A small encoder-decoder audio transcriber, trained from scratch: encoder arch wavenet.
Rows from block 3 of the text decoder, named by matrix and row number. Rows with one number belong to one neuron. Each number is 128 + 32 x the weight over its row's rms, rounded and kept within 0 to 255. All counts start at 0. Numbers have three digits each.
# fc1: MLP up (decoder.blocks.3.mlp.fc1.weight, 512x256), inputs 0-127
# fc2: MLP down (decoder.blocks.3.mlp.fc2.weight, 256x512, transposed), outputs 0-127
fc1.207:126118123123098118196162098093104162127136126128101126136133139141108135118134161128119165133142131129101069098113155174145153128115132180084095119134149157092143151126184147149095134146113124078127171155165084099135110095143140159148124170129142205132138152195142164221165100125067134105059198061119125121143171086172162131163231119151121120145140124116102143098067081078175162137145
fc1.208:100142077105106093124139097154126132125152153083215073092115075155124124150124120086136192130138104166109074089113043111145068100187164214134117163124120115084135115111146132171157114139133144135094161174098092120081118131132172123131140139117155120176126140124120201141116074100109144110105121135111140150122143164123111070164135082121189133113110150209136103068119096159142119068101
fc1.209:116097122137119080137135093103157175147142125132121129149118165102137133146094192140137165195158115160104130154133138141120133133118125171065125133178129190121183191148111070164089143095057148157115108169100119194135164093157104096124127141156131174115203129081145154140166132122083167106084135155120142158141188115146065147130201125171148137104109119124150118181165132201108118172124
fc1.210:101136062096136091139116153076097126141148114109152104119108144152164167114134119092133128100107124115094084088128098072157122112168104101133085140156129109125151133140075167130131150131123077179149127088111084091219143144096098105157121158124117112084097132062145094099125090117134094152172161136100129083139092136105142133122099135142103093171112157169125167149142078123101111135140
fc1.211:102124089106162172122179159121155070154128171148158163107147170054119137147118125159138107137122159109140121100133210176139128119153130120115123063157123100155141072131103145066135148145080134166130185122128133075188143114119117127102135116140144078157059113152089111135134086147113131102140148123099163153160127183100148138102117133107113088110159117086143182133131124096127153154144
fc1.212:128096107063139128210138132202093103114151157168146093092150177125112139107108129106159108117158111145191119181096077049112111125120123107160144125135131077093113195127106115125108156137100120146134131137109166082089143101103159152144136123080149121159063159136087087067138162174138136138079141096130100148174153094093128168106142058124110123203104114114151126160059123140071147082095
fc1.213:063123133129133091145068109074054120158103159121153133110153147081128100124135105142146153171083156088108192115123081157084106179156145159060182158124107135065098100151127127158105174079128101095171120114143160117192143125178126168095120077102163140141183097189161057172119104169085105083111135163101164152143135124084077094103133128084143088159112158084132113069093178147067188104074
fc1.214:138106146125141159151150126198147190179140109129063110147162132133136153067077137089147163106157157213140178124120090144105113088044059151123094134155136142116075151149118130142139116147149161091183079151111143084114146174040130168144142141145128082080124119112151127085178196131186130146135114103161139067090119135097154074119147142123093100078160191164127155118155116113115105105116
fc1.215:118149109112141152094141071070130140193166127138078099124118101115107082112121140088183188215142094129110122181139113086138125111121077159108096083126111179078163142157113134130130095220132136162114154161066144165132143171124173154148138102153105160148152121163080149090180135123160184114211116129116137139119129154087144122115114106091109177189070149149105101119164082178103180119111
fc1.216:095195131155132126095136082087134173133097142080128173190070112154123186109140118106167080113107075181137159072145134206124106138173121149151088128124137143097090128121089188125164127142160172115193133144133132125121118176119111091117109147149074125073085088093174100164085114144128097173124129133101117138111109142156110163149143147184161118122146161140156120084135173108150120132146
fc1.217:127139103124209097102158059181112100094121114142098129164126117108127145114116104114056151120171078089131118090144089150117040101151093140067187118122139133122106196058153137148166100124147049153054172138139116142085118179092079140159105129113106113127136142121136099181187058128117189129135084124155110115162077159101124091155148114140180109179121106109141082093186154162145111083115
fc1.218:128149169141161150135130190148059095111157149186174148114122095087162164102091064090145113194095054188187117117157082148111131135085208065100111140128115195120100110101110116107170129132141109100133139152127111079167075144062140092151139167094098141129105128144145107134143142134098134166147174140148087129188128140185076137132132124118094175075107126147093109071095125120094161101113
fc1.219:110094109160120106172140139128149142161220145180119095138174134138136135111092141177131104115133111116112124123109077144148158130129128100178133119125128141136158120156131135118138112131115165142082127112114101143167095121140043068165102117186161150174132152130144110031081068146073135088144067159158218079118146108111158125139103138200134093125081140108090175152130169161086149127143
fc1.220:116113111118155111184115133162154118097138109186118135103138113110084180131102135172123167131133134196166119149164155122073146137122124134162137163155057105117107112157113120183161107116065098110104098170167145113162129139052096159172169123179169097150171064129071138111147142151162073077061187106114165111197102149091162139089147093125173107136144161092161118099124127089200169166092
fc1.221:148134077119113149112171117122180129124116135123163159096124146143164112220138089147114116137057160124118149144111103099119143176158145134134111112114142095105118164142145097171126143072186139162132135171107139070141165122094153105142104143127135147135121125182151120192043154132118140135159174158139085179151154129141123083166114097060148148063103161081137071163126125088117111100142
fc1.222:140080157161147112126095146104192112142164114162143120194058138118109154121085126157106126206170137138090106141141098104084109111118191112190087139143142118117123090140133087140137154122109113087193146191104200099135130150199160200108105136141151108177060100118133132149072078091156078053147148126162086203155117113134095120106133129200122156136209203137151134150118182134148182107121
fc1.223:104082174090114096095108159096137140106131123107126117157137086120214152128129152177150171115124111051089144107170111181154162092140124126124091154160166104133050115178090165168099125123089131139091101089110106178137058119097132176150087175164169082112094162128096107161153132151121058130121071122182187176146098154105181178105062137102163146170104116165104114122193140154134156149111
fc1.224:112121123150150138115120182124126170096141128082198141117118075108107100112091126162120138129105143097168176114132119103150116108189089102143106109121170134102120103095169149172105074131072108120139155131154173168115163156153098139155201065139097128150093112150093128125126157111092082150094136185075046158159153104101155088143127071155140162161122251127124141063188125077155093122157
fc1.225:082076136110137149147138186144108152192159082148185166162152142151169118128070095050139089099139106104090165198100104166117100141168131119122062108147140121107132072109095131160111144117194132125182113097150117117081113103140180117144137170106081158110087101100128089069164091168101064098135183092122130137110138170110150163084194121085137137119159158162150155127154148112107129111125
fc1.226:172148146172130151124100062113131119159169099147102086130193106096110180122137141062103137174149122089079138133119105127136149100114156119123189142118143130143144129204131147133095191138118108099125129125100169099098113219124111098156090100086175076112108093130131124113168167149155144090147079136166134083136111145087108119059148158128147113152065110150114166142087155148171136148098
fc1.227:171116156133131147126116133145159161102153078070151122108116110141170181109155098145088122139115164132095164133107141093146137147114160173125085118158147119124108137150167214131148144160085193087161090163165131201148127125117099165127106110157109115122103173140095100139129051117060173116151160113094150122078137123125124073121211149197183113133151164145168170094127136125111189101149
fc1.228:124061086144109129156199150090146098156178127124185088116100145193118163114178151120128107145099095108110124119115158126083101107163123105152075213090139092153161122131119128170109137157146121129105148115106117135113167158110102123160078167192099139141138171139141165160160139134105129071103133105097135111191090160139143125119080151092134094144122101122190122110183098196145123143056
fc1.229:130152138143090146053132131132113181054093118175132102132219180113125162118094100096128154162139120126133084142114128116121113122105164175127118141196163098144115128097134132096119127098163105076115130158130086085128170110128171116128089059171055148168100177101077120110100121116122094137174097159154010155149094159113124106122153132115160127095179140128127100089127131163111091150102
fc1.230:183176119144117135112121154148078139118085085208119127113130158130107147082117157150153048142136152121106143143131108111153151119034109174098151138129096152177137133122100132134091125195108146087140110074160193122134129160151169173111082093128105113168124145203157125114163137096113154156151115114097130157117122128115208124055193129176165117121064115078144170126090079118117090136156
fc1.231:124062112146151143152134130152174081122125143140120125141141094182202139059117125088171135138164096111107180144175138108140135129118193185071102162140085134095114164116135200133111116167077151103076092149145132145142098134136100065121121131075151065156076053153107177154069141129112175125134149082156133120137097141133138130165108141124134152180129146120092089186156190102123096055098
fc2.207:123051174087063130134173096128108184210069138132141103146147168141114135134142167080103115123123100148108116082133142107123163119133096130163103088108137170128143083083134129113121127135089100088178157187169052129154096097137124109080121109105146178147075146128161077166148132201064114156131139077068101136108139148141135131107158092172119133154133099172118156096108100136113082136173
fc2.208:155124132110159069128177036061086115176127149163114122051166128148185203114138100124123128145171149178139132114183121085127143135161119150142059154165101145137112136132107159148171138094107117104105098055138130110104124137150118084203114127101175113113186144071084176132113125128200127135157111123118139133115163154155049103102167097107110108162094170133100142119167119158172086126106
fc2.209:148106140096117098142140177160124075114156166147159098121129159092158130110119158070101129142175092179122159135124148060109175164102109146075058114074124148094183109158200094119106122081146100130106135186140162082149067091155117126129138140111130124135168093135145094142121146150125105154093143158123101152155097130203109113145133130118150154105141140141214099131108140093169099100114
fc2.210:167119149109081125142139120116128166147104087123120103155172150076131071145101110113127110133145089148173107134106138137178124090077072096113088104130095127096048161112086140202114127095189036153151074116187134098032087174119125095123134138153187105127142130124129107111134178160115164167150092158187126124167150094105164158161122122131121141134162140147140146130110109090163069147131
fc2.211:113171149111152148145138130188108137116137095091173134103073070130126135024093182110109140124172129159121125104104145165122123075163102158123122226164134142174142118098193118115128127117109140147135140145128082103168090105115060183152178151151104133131104155106057153076109102125126177106123098152072077124074071116131163114132060173148134103092132194091080171160140139058121126139126
fc2.212:082170137150133141175173186205095148129140186140127107106103130168079097094191135203141183163118127179148134167118083115118105154104167083107150136185132140133054125142162070155153131121102110111125118134131153162025165121111101145159114120145115137198102163116081091174121130148104109129144126095141098103158117097058143146153102095141130125147127094128156130130102135165070093140127
fc2.213:169216081070104032126156086087084139132106125103090180089082056074138128123156124169140088161075152142158105116148084158094104159139182124196142134138168140140109136095162119125108124163161171183066063140128117126157109155170136126160135142107106180097129127083081130172110093118126140122087093109108125123090139162168138155141147132135136076113147124144120119193144091092156182139131
fc2.214:162204122123109095095192139162139129173142095154146124154126136114097160158048139124158122136158095219081095098165142133087087115116074175095160140129129155177179128162145133088195109117096114169105141108119146129189125127100136109163114107119104104153152148095120101067140107144161104150108147105148113159090134134076067100120117181139155152140140174148055083137137141155123107138111
fc2.215:144134127083114154117155114116139110101134126205142138144173078122158153095114094124103162174131101103123135118133144110102100188152122146051118150189120131138052156154103080154171136100148097103160139116116151135142108087178130162128117126066143148132134111135148124145140092114166168105064217145163152153093081154049137082109105084164124104146115172107119106101139242141183079139106
fc2.216:180080103106096114088170116131116132132134132161070118160087183161150166149130080197122097112139152101156085160131110119109115132147184196143107136218101126174123081090180163097143102105140124067147109176114124130137127192100133171169155072138131119155117076113105095133143139146143162103083134126091157113130116105107173128085081214169085142102154173133162136033144161145168102150115
fc2.217:109123166109112121188146117163082148113134117138174140092140081172148142141140192120117126160169106118102090089084083158128127188158172149124085097138118091146138139102150128134125145159096122138093146146103066114180105069172096123157068134158072105124144128098151122139083115147115127150109129159070105127122124180110130129073161160128142145169162146080135098156134133178152111095219
fc2.218:140134120170107149125147137129121095075171095115082095103074127161091125141134145130094094141165182144101061131139141195154150188088166145115117119125175117110125051143142154162122115051183139112120146114158122161151150143089186177115109138135100161067083168089173145172181166137108112109111103149191122124138186074110124134083102129114054160100104135124117074138147095195076194145150
fc2.219:138092138181136127151139158119149072109173120154111160179127131114154097167170134153154148109130179116124093186129144089178091100112136124113151127110131110124104126166126073123139128134122114143057119131120143180063057104128115099151107177135142106158084095112066082094109167150057161108191126120117168071132153014070163086133129179151116115145121147195184110089184135163094170128124
fc2.220:144097131112055149153097132160096133126106139175076172092116117140079190163138071094175145147128105157081091156182129131097127120092122178151114117155109142138124111057071130057124135104135127073129098192171126203163118169125125083124154195125092137144206125194111130166132114131182118109109122096101144074112105136098113124125130121121141157128130214129056177071133118179153095173092
fc2.221:083121138089068135126132098090125120111113073119157202147167161156104126125130076156104109114101176145126104112095123158135121125130143115166141134126136137131192102144120112200102148127145142146122094060136164111143099093134102143142084110117078109089120152180142083089127142161140154157187225116142067171120110118106096137119084148112163158130111156170117130118138145177126136155134
fc2.222:118121138153106161123169116149149125086170125195158151113160083103118123117160154091129179101079108136135085081105125149146079135105097139124182132160116102100157066157155087147116120139145125091098094134125155170125143094158169128106062157093153081150096028156153152124123148127134136157180159129142125195166131162171131101126087118095134101128167149105103100127149076159131068144112
fc2.223:141195113138091080162115128123155156129135160128115085093104173193104139141145032163142158095164086106098126056130141213161161135144132120131057125137106145135104093137152126172137138080110129078098183092102105139147124087117101132134120160112137111176192140100118195167074127091150127162079083144145136129107152142071147131097109135149158092142062105145103162126175164178144137120086
fc2.224:097193126106128135170143107153136157094097117118128128127148223145156126123096124143147125152168165060146120159117104136162109115155142121062098161105073154162063146112201134135142108170170119112121157110114168121161166111197115181128114113085095176142151170104182120093182084084197164149112086083125110109089116175140109136156112098069108146087196119128127104086155103065123134178119
fc2.225:097083188145138164105094127121141101124118176107105125137151124170182111111167120128148143181150171128127113140134075094173105074090179073135142133047197078165134081100060140192177153113095096190149104119199132118084111187133152135092147068126111122144153188107170165117105127172159051145100072147152113100162111124097116104150132168106133124066132165141168138174158125190106141098095
fc2.226:172141101146085108164145155097104119109111081151103084138120137140129165126144108097095167133044119104112142099160130135156146097108051189103153161071088133163175113120122084119164083074145108111175068095174150106111070124187131143149179106142189126198120080130116159113095095085163186172129145105125133107122143233160154100148116186144186153157142151129087180189074113215112139152099
fc2.227:166050157143162116115182102129127205142147075113149113156127182108119142079128146096142137019178164078130113132128146107142118103132098173144049148114125107139077082211104194120173166140096148111148094117125077133115104109107142138143117088137137133109110115159129179152117124013094106075195160145120144162163164104075151146079127154151144092053128125118131115080127090123108132136168
fc2.228:149111084127142105177084057076122124124171105069101072137081145119123127193128109157132154143104116146113135100151128079145116141104199144119160128118105156133141075135121061107099175107084088118152120154121138112160109153129117153152134124112159161065106163145128169111095095149142131079124070175172098206109095146149147117133152165122117110135063153138161148190167135170069147146081
fc2.229:133180137145130183099157102125125167136087133109143125092148120120113075166089132064109118147116097114126060134136086093115146160126132138085138160075077118116064085069168131117102115194130101110085072166118170144134137141165098131112100111163146135114095105104066088158105061136117133115151145135149176189141087113107104186152161094167108155105116150140103144166165110171107157090155
fc2.230:103128115120134140116143167134140140050159132109137098097131181118130141147157053163060130153119115144123041116164132107114143144077125100159131128142072136156160079069067097117146184125146113126140130133180194138114175131119108157117135067144127156138156165122100153120132144108122098136134081139110136154055090127075105103161138197131134196085115067111209096130092096051120098148145
fc2.231:083098103046151093116159158129130128093169149133134091116184124114124158127103204175176108127033103116167130134086121123105124151154174177126097158081089103175161161156170129075142139132166141146129125184141165159073151126167157121125164133165129107157107120184122065073132120114101134107148150176125179093132063122078106132106123140139155128099136146122120114192065150088137118115095