{
  "model": "encoder-decoder audio transcriber",
  "time_shift_ms": 50,
  "residual_init": "scaled_by_depth",
  "lr": 0.011,
  "epochs": 141.6
}
Rows from block 5 of the audio encoder of a small encoder-decoder audio transcriber, named by matrix and row number. Rows with one number belong to one channel. Each number is 50 + 15 x the weight over its row's rms, rounded and kept within 0 to 99. All counts start at 0. After the name is the row's rms in percent of the matrix's.
After each channel's rows are labels from the 100 clips, of 14848, where the channel reaches its largest size: "top examples" is what is common among them. Only what is clearly more common there than usual is listed. The data: short read English sentences (LibriTTS-R). In brackets: how many of the 100, against the usual share in percent.
# filt: filter width-3 conv (encoder.blocks.5.filt.weight, 128x128x3, each kernel summed), inputs 0-42
# gate: gate width-3 conv (encoder.blocks.5.gate.weight, 128x128x3, each kernel summed), inputs 0-42
# out: residual pointwise conv (encoder.blocks.5.out.weight, 128x128x1, transposed), outputs 0-42

filt.54 083:52 55 54 23 69 46 48 35 65 43 51 29 40 46 54 29 46 58 52 64 53 10 59 40 81 66 44 48 56 52 79 70 77 35 51 56 48 43 31 23 60 57 65
gate.54 087:48 74 71 45 43 45 54 44 54 52 43 47 57 46 63 66 51 56 82 47 58 37 58 31 54 55 35 35 70 59 49 71 58 59 50 53 10 36 23 21 22 64 28
out.54 093:24 50 68 82 40 32 55 42 40 41 48 58 43 49 72 45 53 30 36 46 58 46 34 32 29 45 43 34 56 33 83 42 18 62 58 45 56 47 58 52 38 76 35
top examples: the word "it" (29 vs 12.4)

filt.2 077:60 73 36 58 47 55 44 41 40 41 64 55 50 51 56 48 79 82 39 37 53 46 32 45 43 51 29 57 52 39 64 71 44 66 63 62 42 59 22 49 80 64 66
gate.2 086:54 64 39 47 46 32 80 72 57 64 63 63 61 46 66 55 60 52 32 54 83 51 37 70 33 49 47 22 58 34 68 61 64 70 30 64 43 63 41 56 54 51 33
out.2 093:54 23 36 29 66 51 42 57 51 50 50 47 48 39 53 56 23 46 75 35 58 48 38 58 63 60 68 41 66 62 44 48 47 51 53 52 39 40 59 49 36 52 44
top examples: the word "you" (43 vs 14.4)

filt.101 101:33 64 44 25 70 53 70 56 36 62 64 48 42 49 52 66 73 74 80 39 40 30 59 45 28 48 55 77 28 31 57 42 54 49 18 45 74 63 42 40 69 74 62
gate.101 089:65 39 40 38 26 57 52 45 55 66 39 41 65 40 55 41 46 44 58 54 80 74 58 68 53 51 41 35 70 38 19 34 17 62 29 53 20 37 62 66 50 55 39
out.101 073:56 30 77 42 43 37 46 42 83 40 77 65 14 53 55 59 45 29 51 41 76 77 38 61 44 45 43 44 59 39 56 42 64 56 65 50 45 44 51 20 84 42 49
top examples: the word "the" (52 vs 25)

filt.48 086:57 71 62 31 43 36 59 58 55 55 48 31 45 66 25 36 33 55 46 51 38 34 40 66 48 71 54 61 49 52 72 85 54 57 54 47 80 61 75 46 62 58 54
gate.48 098:59 59 39 48 46 63 47 64 67 55 30 73 45 70 40 57 63 39 52 67 55 52 70 67 33 50 72 44 65 62 30 29 63 40 57 49 63 43 56 39 72 47 44
out.48 096:46 63 70 58 41 53 46 23 52 59 56 17 60 73 36 55 53 49 29 50 61 48 39 17 68 49 57 48 41 40 42 32 57 44 38 64 42 49 59 18 85 65 47
top examples: the word "you" (43 vs 14.4); the word "he" (29 vs 11)

filt.77 101:72 54 48 50 58 49 53 88 55 61 45 18 52 40 57 56 73 51 51 43 55 35 61 55 60 51 32 25 35 48 66 21 56 27 45 35 60 49 36 59 54 31 53
gate.77 105:40 30 63 35 64 73 44 17 52 45 40 39 53 24 52 44 59 39 54 66 46 50 65 67 60 41 43 45 47 54 38 44 38 76 20 64 61 40 65 44 64 45 50
out.77 093:53 42 74 47 47 28 42 59 53 45 70 85 22 51 49 66 50 40 69 47 67 54 65 42 53 43 28 56 46 56 37 42 39 31 43 49 52 36 59 36 76 60 76
top examples: the word "it" (57 vs 12.4); the word "is" (37 vs 8.2)

filt.46 083:63 33 44 59 57 61 62 43 55 60 35 56 30 60 33 63 39 28 27 14 65 76 21 20 51 41 37 54 56 65 58 33 63 56 61 56 42 53 62 38 48 74 51
gate.46 102:55 49 53 22 50 41 62 40 69 74 41 57 58 59 49 47 51 35 75 74 52 39 63 52 61 56 69 54 58 36 37 67 43 68 43 40 48 35 58 43 66 60 66
out.46 094:49 50 37 50 54 47 52 31 48 50 68 60 40 52 42 55 48 65 44 61 50 42 59 72 59 57 22 33 59 56 47 56 62 73 26 30 43 51 76 76 42 60 35
top examples: the word "and" (28 vs 10.3); the word "was" (26 vs 9.9)

filt.13 097:79 45 52 31 71 54 31 62 47 35 77 58 52 33 37 52 58 28 43 40 28 27 66 85 35 51 62 83 46 35 38 72 84 45 51 59 36 61 62 69 58 30 47
gate.13 087:46 41 50 55 56 29 25 43 79 76 49 51 56 64 63 45 47 50 44 53 42 69 46 73 44 38 67 41 55 36 55 38 61 13 46 55 52 45 44 72 84 22 68
out.13 101:59 52 70 59 39 39 64 39 68 46 06 77 40 71 75 46 51 52 48 57 52 54 50 37 37 62 25 27 37 48 68 54 36 48 64 31 68 39 24 69 62 28 47
top examples: the word "i" (50 vs 18.4)

filt.61 091:53 40 46 29 60 51 36 49 43 28 49 21 36 55 66 66 62 34 16 65 60 44 27 65 72 36 39 44 49 69 57 49 62 51 42 60 73 53 62 67 57 21 51
gate.61 099:37 33 31 32 30 26 46 48 69 50 30 77 43 64 53 48 40 49 26 73 51 67 54 83 56 38 48 54 58 44 37 54 44 62 50 50 55 52 66 89 44 42 63
out.61 099:57 46 50 62 42 38 37 46 40 47 43 22 50 73 37 35 50 30 69 37 46 28 44 65 50 34 13 73 62 48 45 44 53 69 57 30 48 65 27 53 13 79 25
top examples: the word "you" (56 vs 14.4)

filt.19 091:47 64 67 43 49 45 46 35 73 70 28 14 65 65 25 21 44 16 59 38 59 86 59 54 74 60 62 54 49 68 74 54 57 72 61 36 76 58 45 56 60 27 31
gate.19 095:51 36 51 37 46 54 64 40 77 69 47 29 25 73 71 52 56 44 56 65 54 61 49 47 41 36 46 54 69 73 57 36 40 51 32 43 40 35 40 70 58 30 37
out.19 098:21 66 40 63 49 45 37 35 35 61 64 55 54 40 34 60 44 99 39 67 29 41 54 59 35 55 75 70 37 25 40 76 55 68 50 65 69 53 51 30 43 32 45
top examples: the word "the" (50 vs 25)

filt.9 094:46 53 52 52 31 42 37 42 58 35 62 44 67 43 63 24 37 74 54 52 45 56 34 52 58 54 34 46 59 40 36 30 28 50 50 63 69 39 52 43 64 57 50
gate.9 108:53 42 46 32 56 39 58 51 45 80 50 63 33 49 42 45 34 41 59 57 62 63 49 29 36 64 32 79 54 56 57 34 76 21 56 66 52 44 38 09 30 50 21
out.9 091:24 71 72 43 48 61 30 63 30 42 24 47 35 49 53 55 58 71 57 35 62 49 64 78 19 37 51 51 50 68 65 28 16 52 55 59 33 50 67 58 52 42 43
top examples: voice: female (84 vs 54.1)

filt.20 096:63 62 20 58 53 42 55 63 38 27 42 51 65 50 62 56 47 53 23 65 68 64 69 48 55 58 32 82 44 72 51 36 36 40 72 57 70 67 17 61 50 44 55
gate.20 092:77 39 45 60 64 61 57 36 49 38 71 80 27 45 32 43 33 56 59 76 45 44 60 57 29 32 26 70 61 57 48 42 80 33 31 75 55 60 57 35 54 65 42
out.20 106:55 60 41 61 37 67 63 51 29 56 66 36 61 41 74 31 52 43 08 25 67 81 24 41 47 65 62 14 54 50 59 42 27 60 41 58 43 52 62 44 67 36 52
top examples: the word "and" (33 vs 10.3)

filt.37 101:53 32 50 37 45 21 53 66 62 29 60 73 64 75 33 73 55 53 50 69 61 31 23 68 58 67 53 47 53 41 65 61 50 55 48 40 31 45 50 53 47 58 44
gate.37 103:35 35 50 55 57 39 51 26 60 47 44 86 27 72 74 42 43 27 62 57 46 62 36 43 33 66 55 43 53 62 41 30 23 55 79 54 42 59 56 60 39 43 68
out.37 093:83 40 67 38 96 70 49 58 53 74 79 53 59 42 35 50 58 43 57 61 75 34 48 43 54 41 34 47 41 72 60 66 58 57 67 67 46 44 38 32 50 34 50
top examples: the word "the" (65 vs 25); the word "was" (25 vs 9.9)

filt.66 096:39 33 41 69 48 49 42 57 49 42 49 42 57 60 42 67 59 60 19 32 53 55 57 22 45 37 26 49 40 55 36 58 72 59 45 37 50 51 81 75 66 51 33
gate.66 107:37 59 51 40 67 64 47 51 21 40 14 67 39 29 74 47 70 23 54 82 60 34 54 51 63 43 27 39 40 51 65 37 38 59 57 81 45 38 65 49 60 47 53
out.66 094:47 41 47 54 72 54 62 49 47 63 56 61 47 24 55 57 62 46 70 35 44 73 75 54 61 43 56 56 44 44 32 35 41 54 41 47 68 32 45 50 32 56 43
top examples: the word "you" (32 vs 14.4)

filt.16 091:51 60 26 20 54 40 49 56 37 75 44 32 36 41 75 41 57 36 42 43 61 74 32 88 42 36 67 73 38 46 48 58 57 35 36 64 48 48 50 52 55 42 47
gate.16 094:65 59 66 53 72 42 58 71 58 70 63 70 74 60 48 61 29 61 80 32 44 66 54 31 44 46 65 41 75 42 66 49 22 40 34 63 30 50 48 42 65 44 46
out.16 092:38 64 56 56 53 43 79 57 54 46 49 58 57 69 59 56 25 50 48 55 67 56 46 34 50 51 58 43 64 51 71 77 52 56 59 25 63 45 56 66 40 58 72
top examples: the word "i" (40 vs 18.4)

filt.3 105:30 40 34 59 55 59 69 32 60 31 45 57 44 52 87 77 47 38 54 56 35 65 60 67 57 39 66 20 36 54 44 53 74 30 51 46 66 45 21 68 60 80 43
gate.3 089:61 44 59 49 74 41 62 59 53 54 41 54 25 70 20 37 58 45 57 49 40 26 50 71 31 53 49 88 57 31 46 71 70 59 16 55 26 58 56 23 46 60 48
out.3 099:43 22 51 53 59 41 73 87 45 47 22 54 60 45 53 48 64 63 50 47 38 16 65 80 38 59 58 34 45 74 61 43 62 23 59 41 65 40 47 51 76 72 35
top examples: voice: female (86 vs 54.1); the word "a" (29 vs 12.2)

filt.120 099:64 74 51 51 52 46 55 30 25 58 46 51 50 51 43 42 45 71 45 87 63 57 57 73 53 58 60 37 54 59 35 67 60 80 45 35 40 47 51 54 37 42 44
gate.120 097:35 13 63 37 70 65 44 54 35 64 51 44 40 15 32 51 46 48 68 43 36 39 69 29 51 47 46 64 67 47 44 34 81 29 48 51 18 42 59 17 48 39 55
out.120 097:54 59 48 63 48 66 50 36 32 36 49 57 56 32 61 56 42 36 51 70 50 63 38 47 48 55 61 49 42 48 19 43 59 35 51 42 65 33 60 41 36 50 43
top examples: the word "i" (60 vs 18.4)

filt.39 100:55 58 38 64 47 53 46 58 32 69 46 64 39 36 19 23 39 50 57 49 71 52 75 31 74 52 67 50 51 30 58 52 40 80 54 62 84 64 38 56 66 27 62
gate.39 106:38 40 56 78 52 70 52 44 90 48 51 70 42 38 44 63 59 45 73 60 57 50 67 43 47 39 43 24 43 44 38 53 18 33 51 58 24 50 43 58 60 30 64
out.39 098:27 56 34 46 39 84 48 56 44 61 46 72 48 37 54 41 60 79 47 24 39 50 66 24 38 39 51 53 60 23 56 60 55 29 54 46 53 31 85 54 63 30 34
top examples: voice: male (75 vs 45.9); the word "the" (68 vs 25)

filt.5 118:96 56 51 60 42 39 63 83 31 57 76 70 61 79 56 73 32 51 75 34 29 45 67 49 35 41 46 51 70 38 47 56 14 47 34 39 41 65 62 39 58 40 46
gate.5 103:53 42 47 37 43 50 15 49 70 64 62 53 58 52 43 27 65 73 43 64 44 44 99 58 52 27 72 37 50 47 58 38 70 54 31 52 70 47 70 44 57 25 66
out.5 116:41 57 35 43 51 81 55 72 32 55 84 68 64 68 34 44 57 14 47 58 47 37 65 59 35 42 53 56 66 45 50 49 52 11 24 40 61 52 67 44 36 45 52
top examples: the word "you" (32 vs 14.4)

filt.49 100:40 42 54 50 67 69 69 47 46 52 50 43 62 39 39 55 51 42 84 46 63 46 31 45 65 35 36 56 47 52 23 47 38 52 59 56 46 53 48 70 48 67 43
gate.49 106:71 34 61 51 54 42 85 59 43 81 62 29 59 46 36 56 50 77 68 68 53 47 65 43 61 41 49 35 87 62 40 43 55 70 47 59 44 61 58 53 39 77 73
out.49 113:42 54 44 76 53 39 63 60 69 49 76 37 42 53 48 56 74 38 53 41 42 78 35 52 55 58 42 65 53 28 74 50 37 76 33 69 69 42 36 59 53 56 38
top examples: the word "i" (73 vs 18.4)

filt.45 118:27 35 56 47 41 50 61 54 15 43 40 54 62 56 49 32 51 50 49 56 60 14 40 56 58 52 21 74 73 47 55 57 63 46 54 84 36 50 57 34 67 49 44
gate.45 108:67 67 45 50 43 36 51 81 41 50 38 61 57 34 47 33 68 71 57 36 45 55 60 75 47 39 40 43 25 42 58 42 87 36 57 43 71 43 41 45 90 64 50
out.45 093:49 34 43 56 69 55 47 56 24 67 48 44 49 59 59 37 38 47 66 63 62 53 35 38 61 56 53 69 70 62 54 48 74 62 81 40 71 47 11 47 60 30 32
top examples: voice: male (72 vs 45.9)

filt.12 089:63 49 31 38 52 52 67 62 66 57 41 66 62 86 58 38 46 60 59 80 59 40 54 36 48 55 71 53 55 56 61 43 20 55 60 35 30 43 36 57 49 39 33
gate.12 101:81 64 69 56 63 58 50 37 68 45 58 44 43 37 63 67 64 53 56 55 39 52 52 62 51 65 51 57 60 38 55 61 84 71 45 67 75 47 41 62 48 56 76
out.12 096:56 42 70 39 60 54 52 37 59 56 58 39 38 60 37 48 56 39 53 72 68 69 43 53 51 76 40 50 47 56 59 61 45 69 38 43 35 45 62 50 41 71 63
top examples: the word "the" (51 vs 25)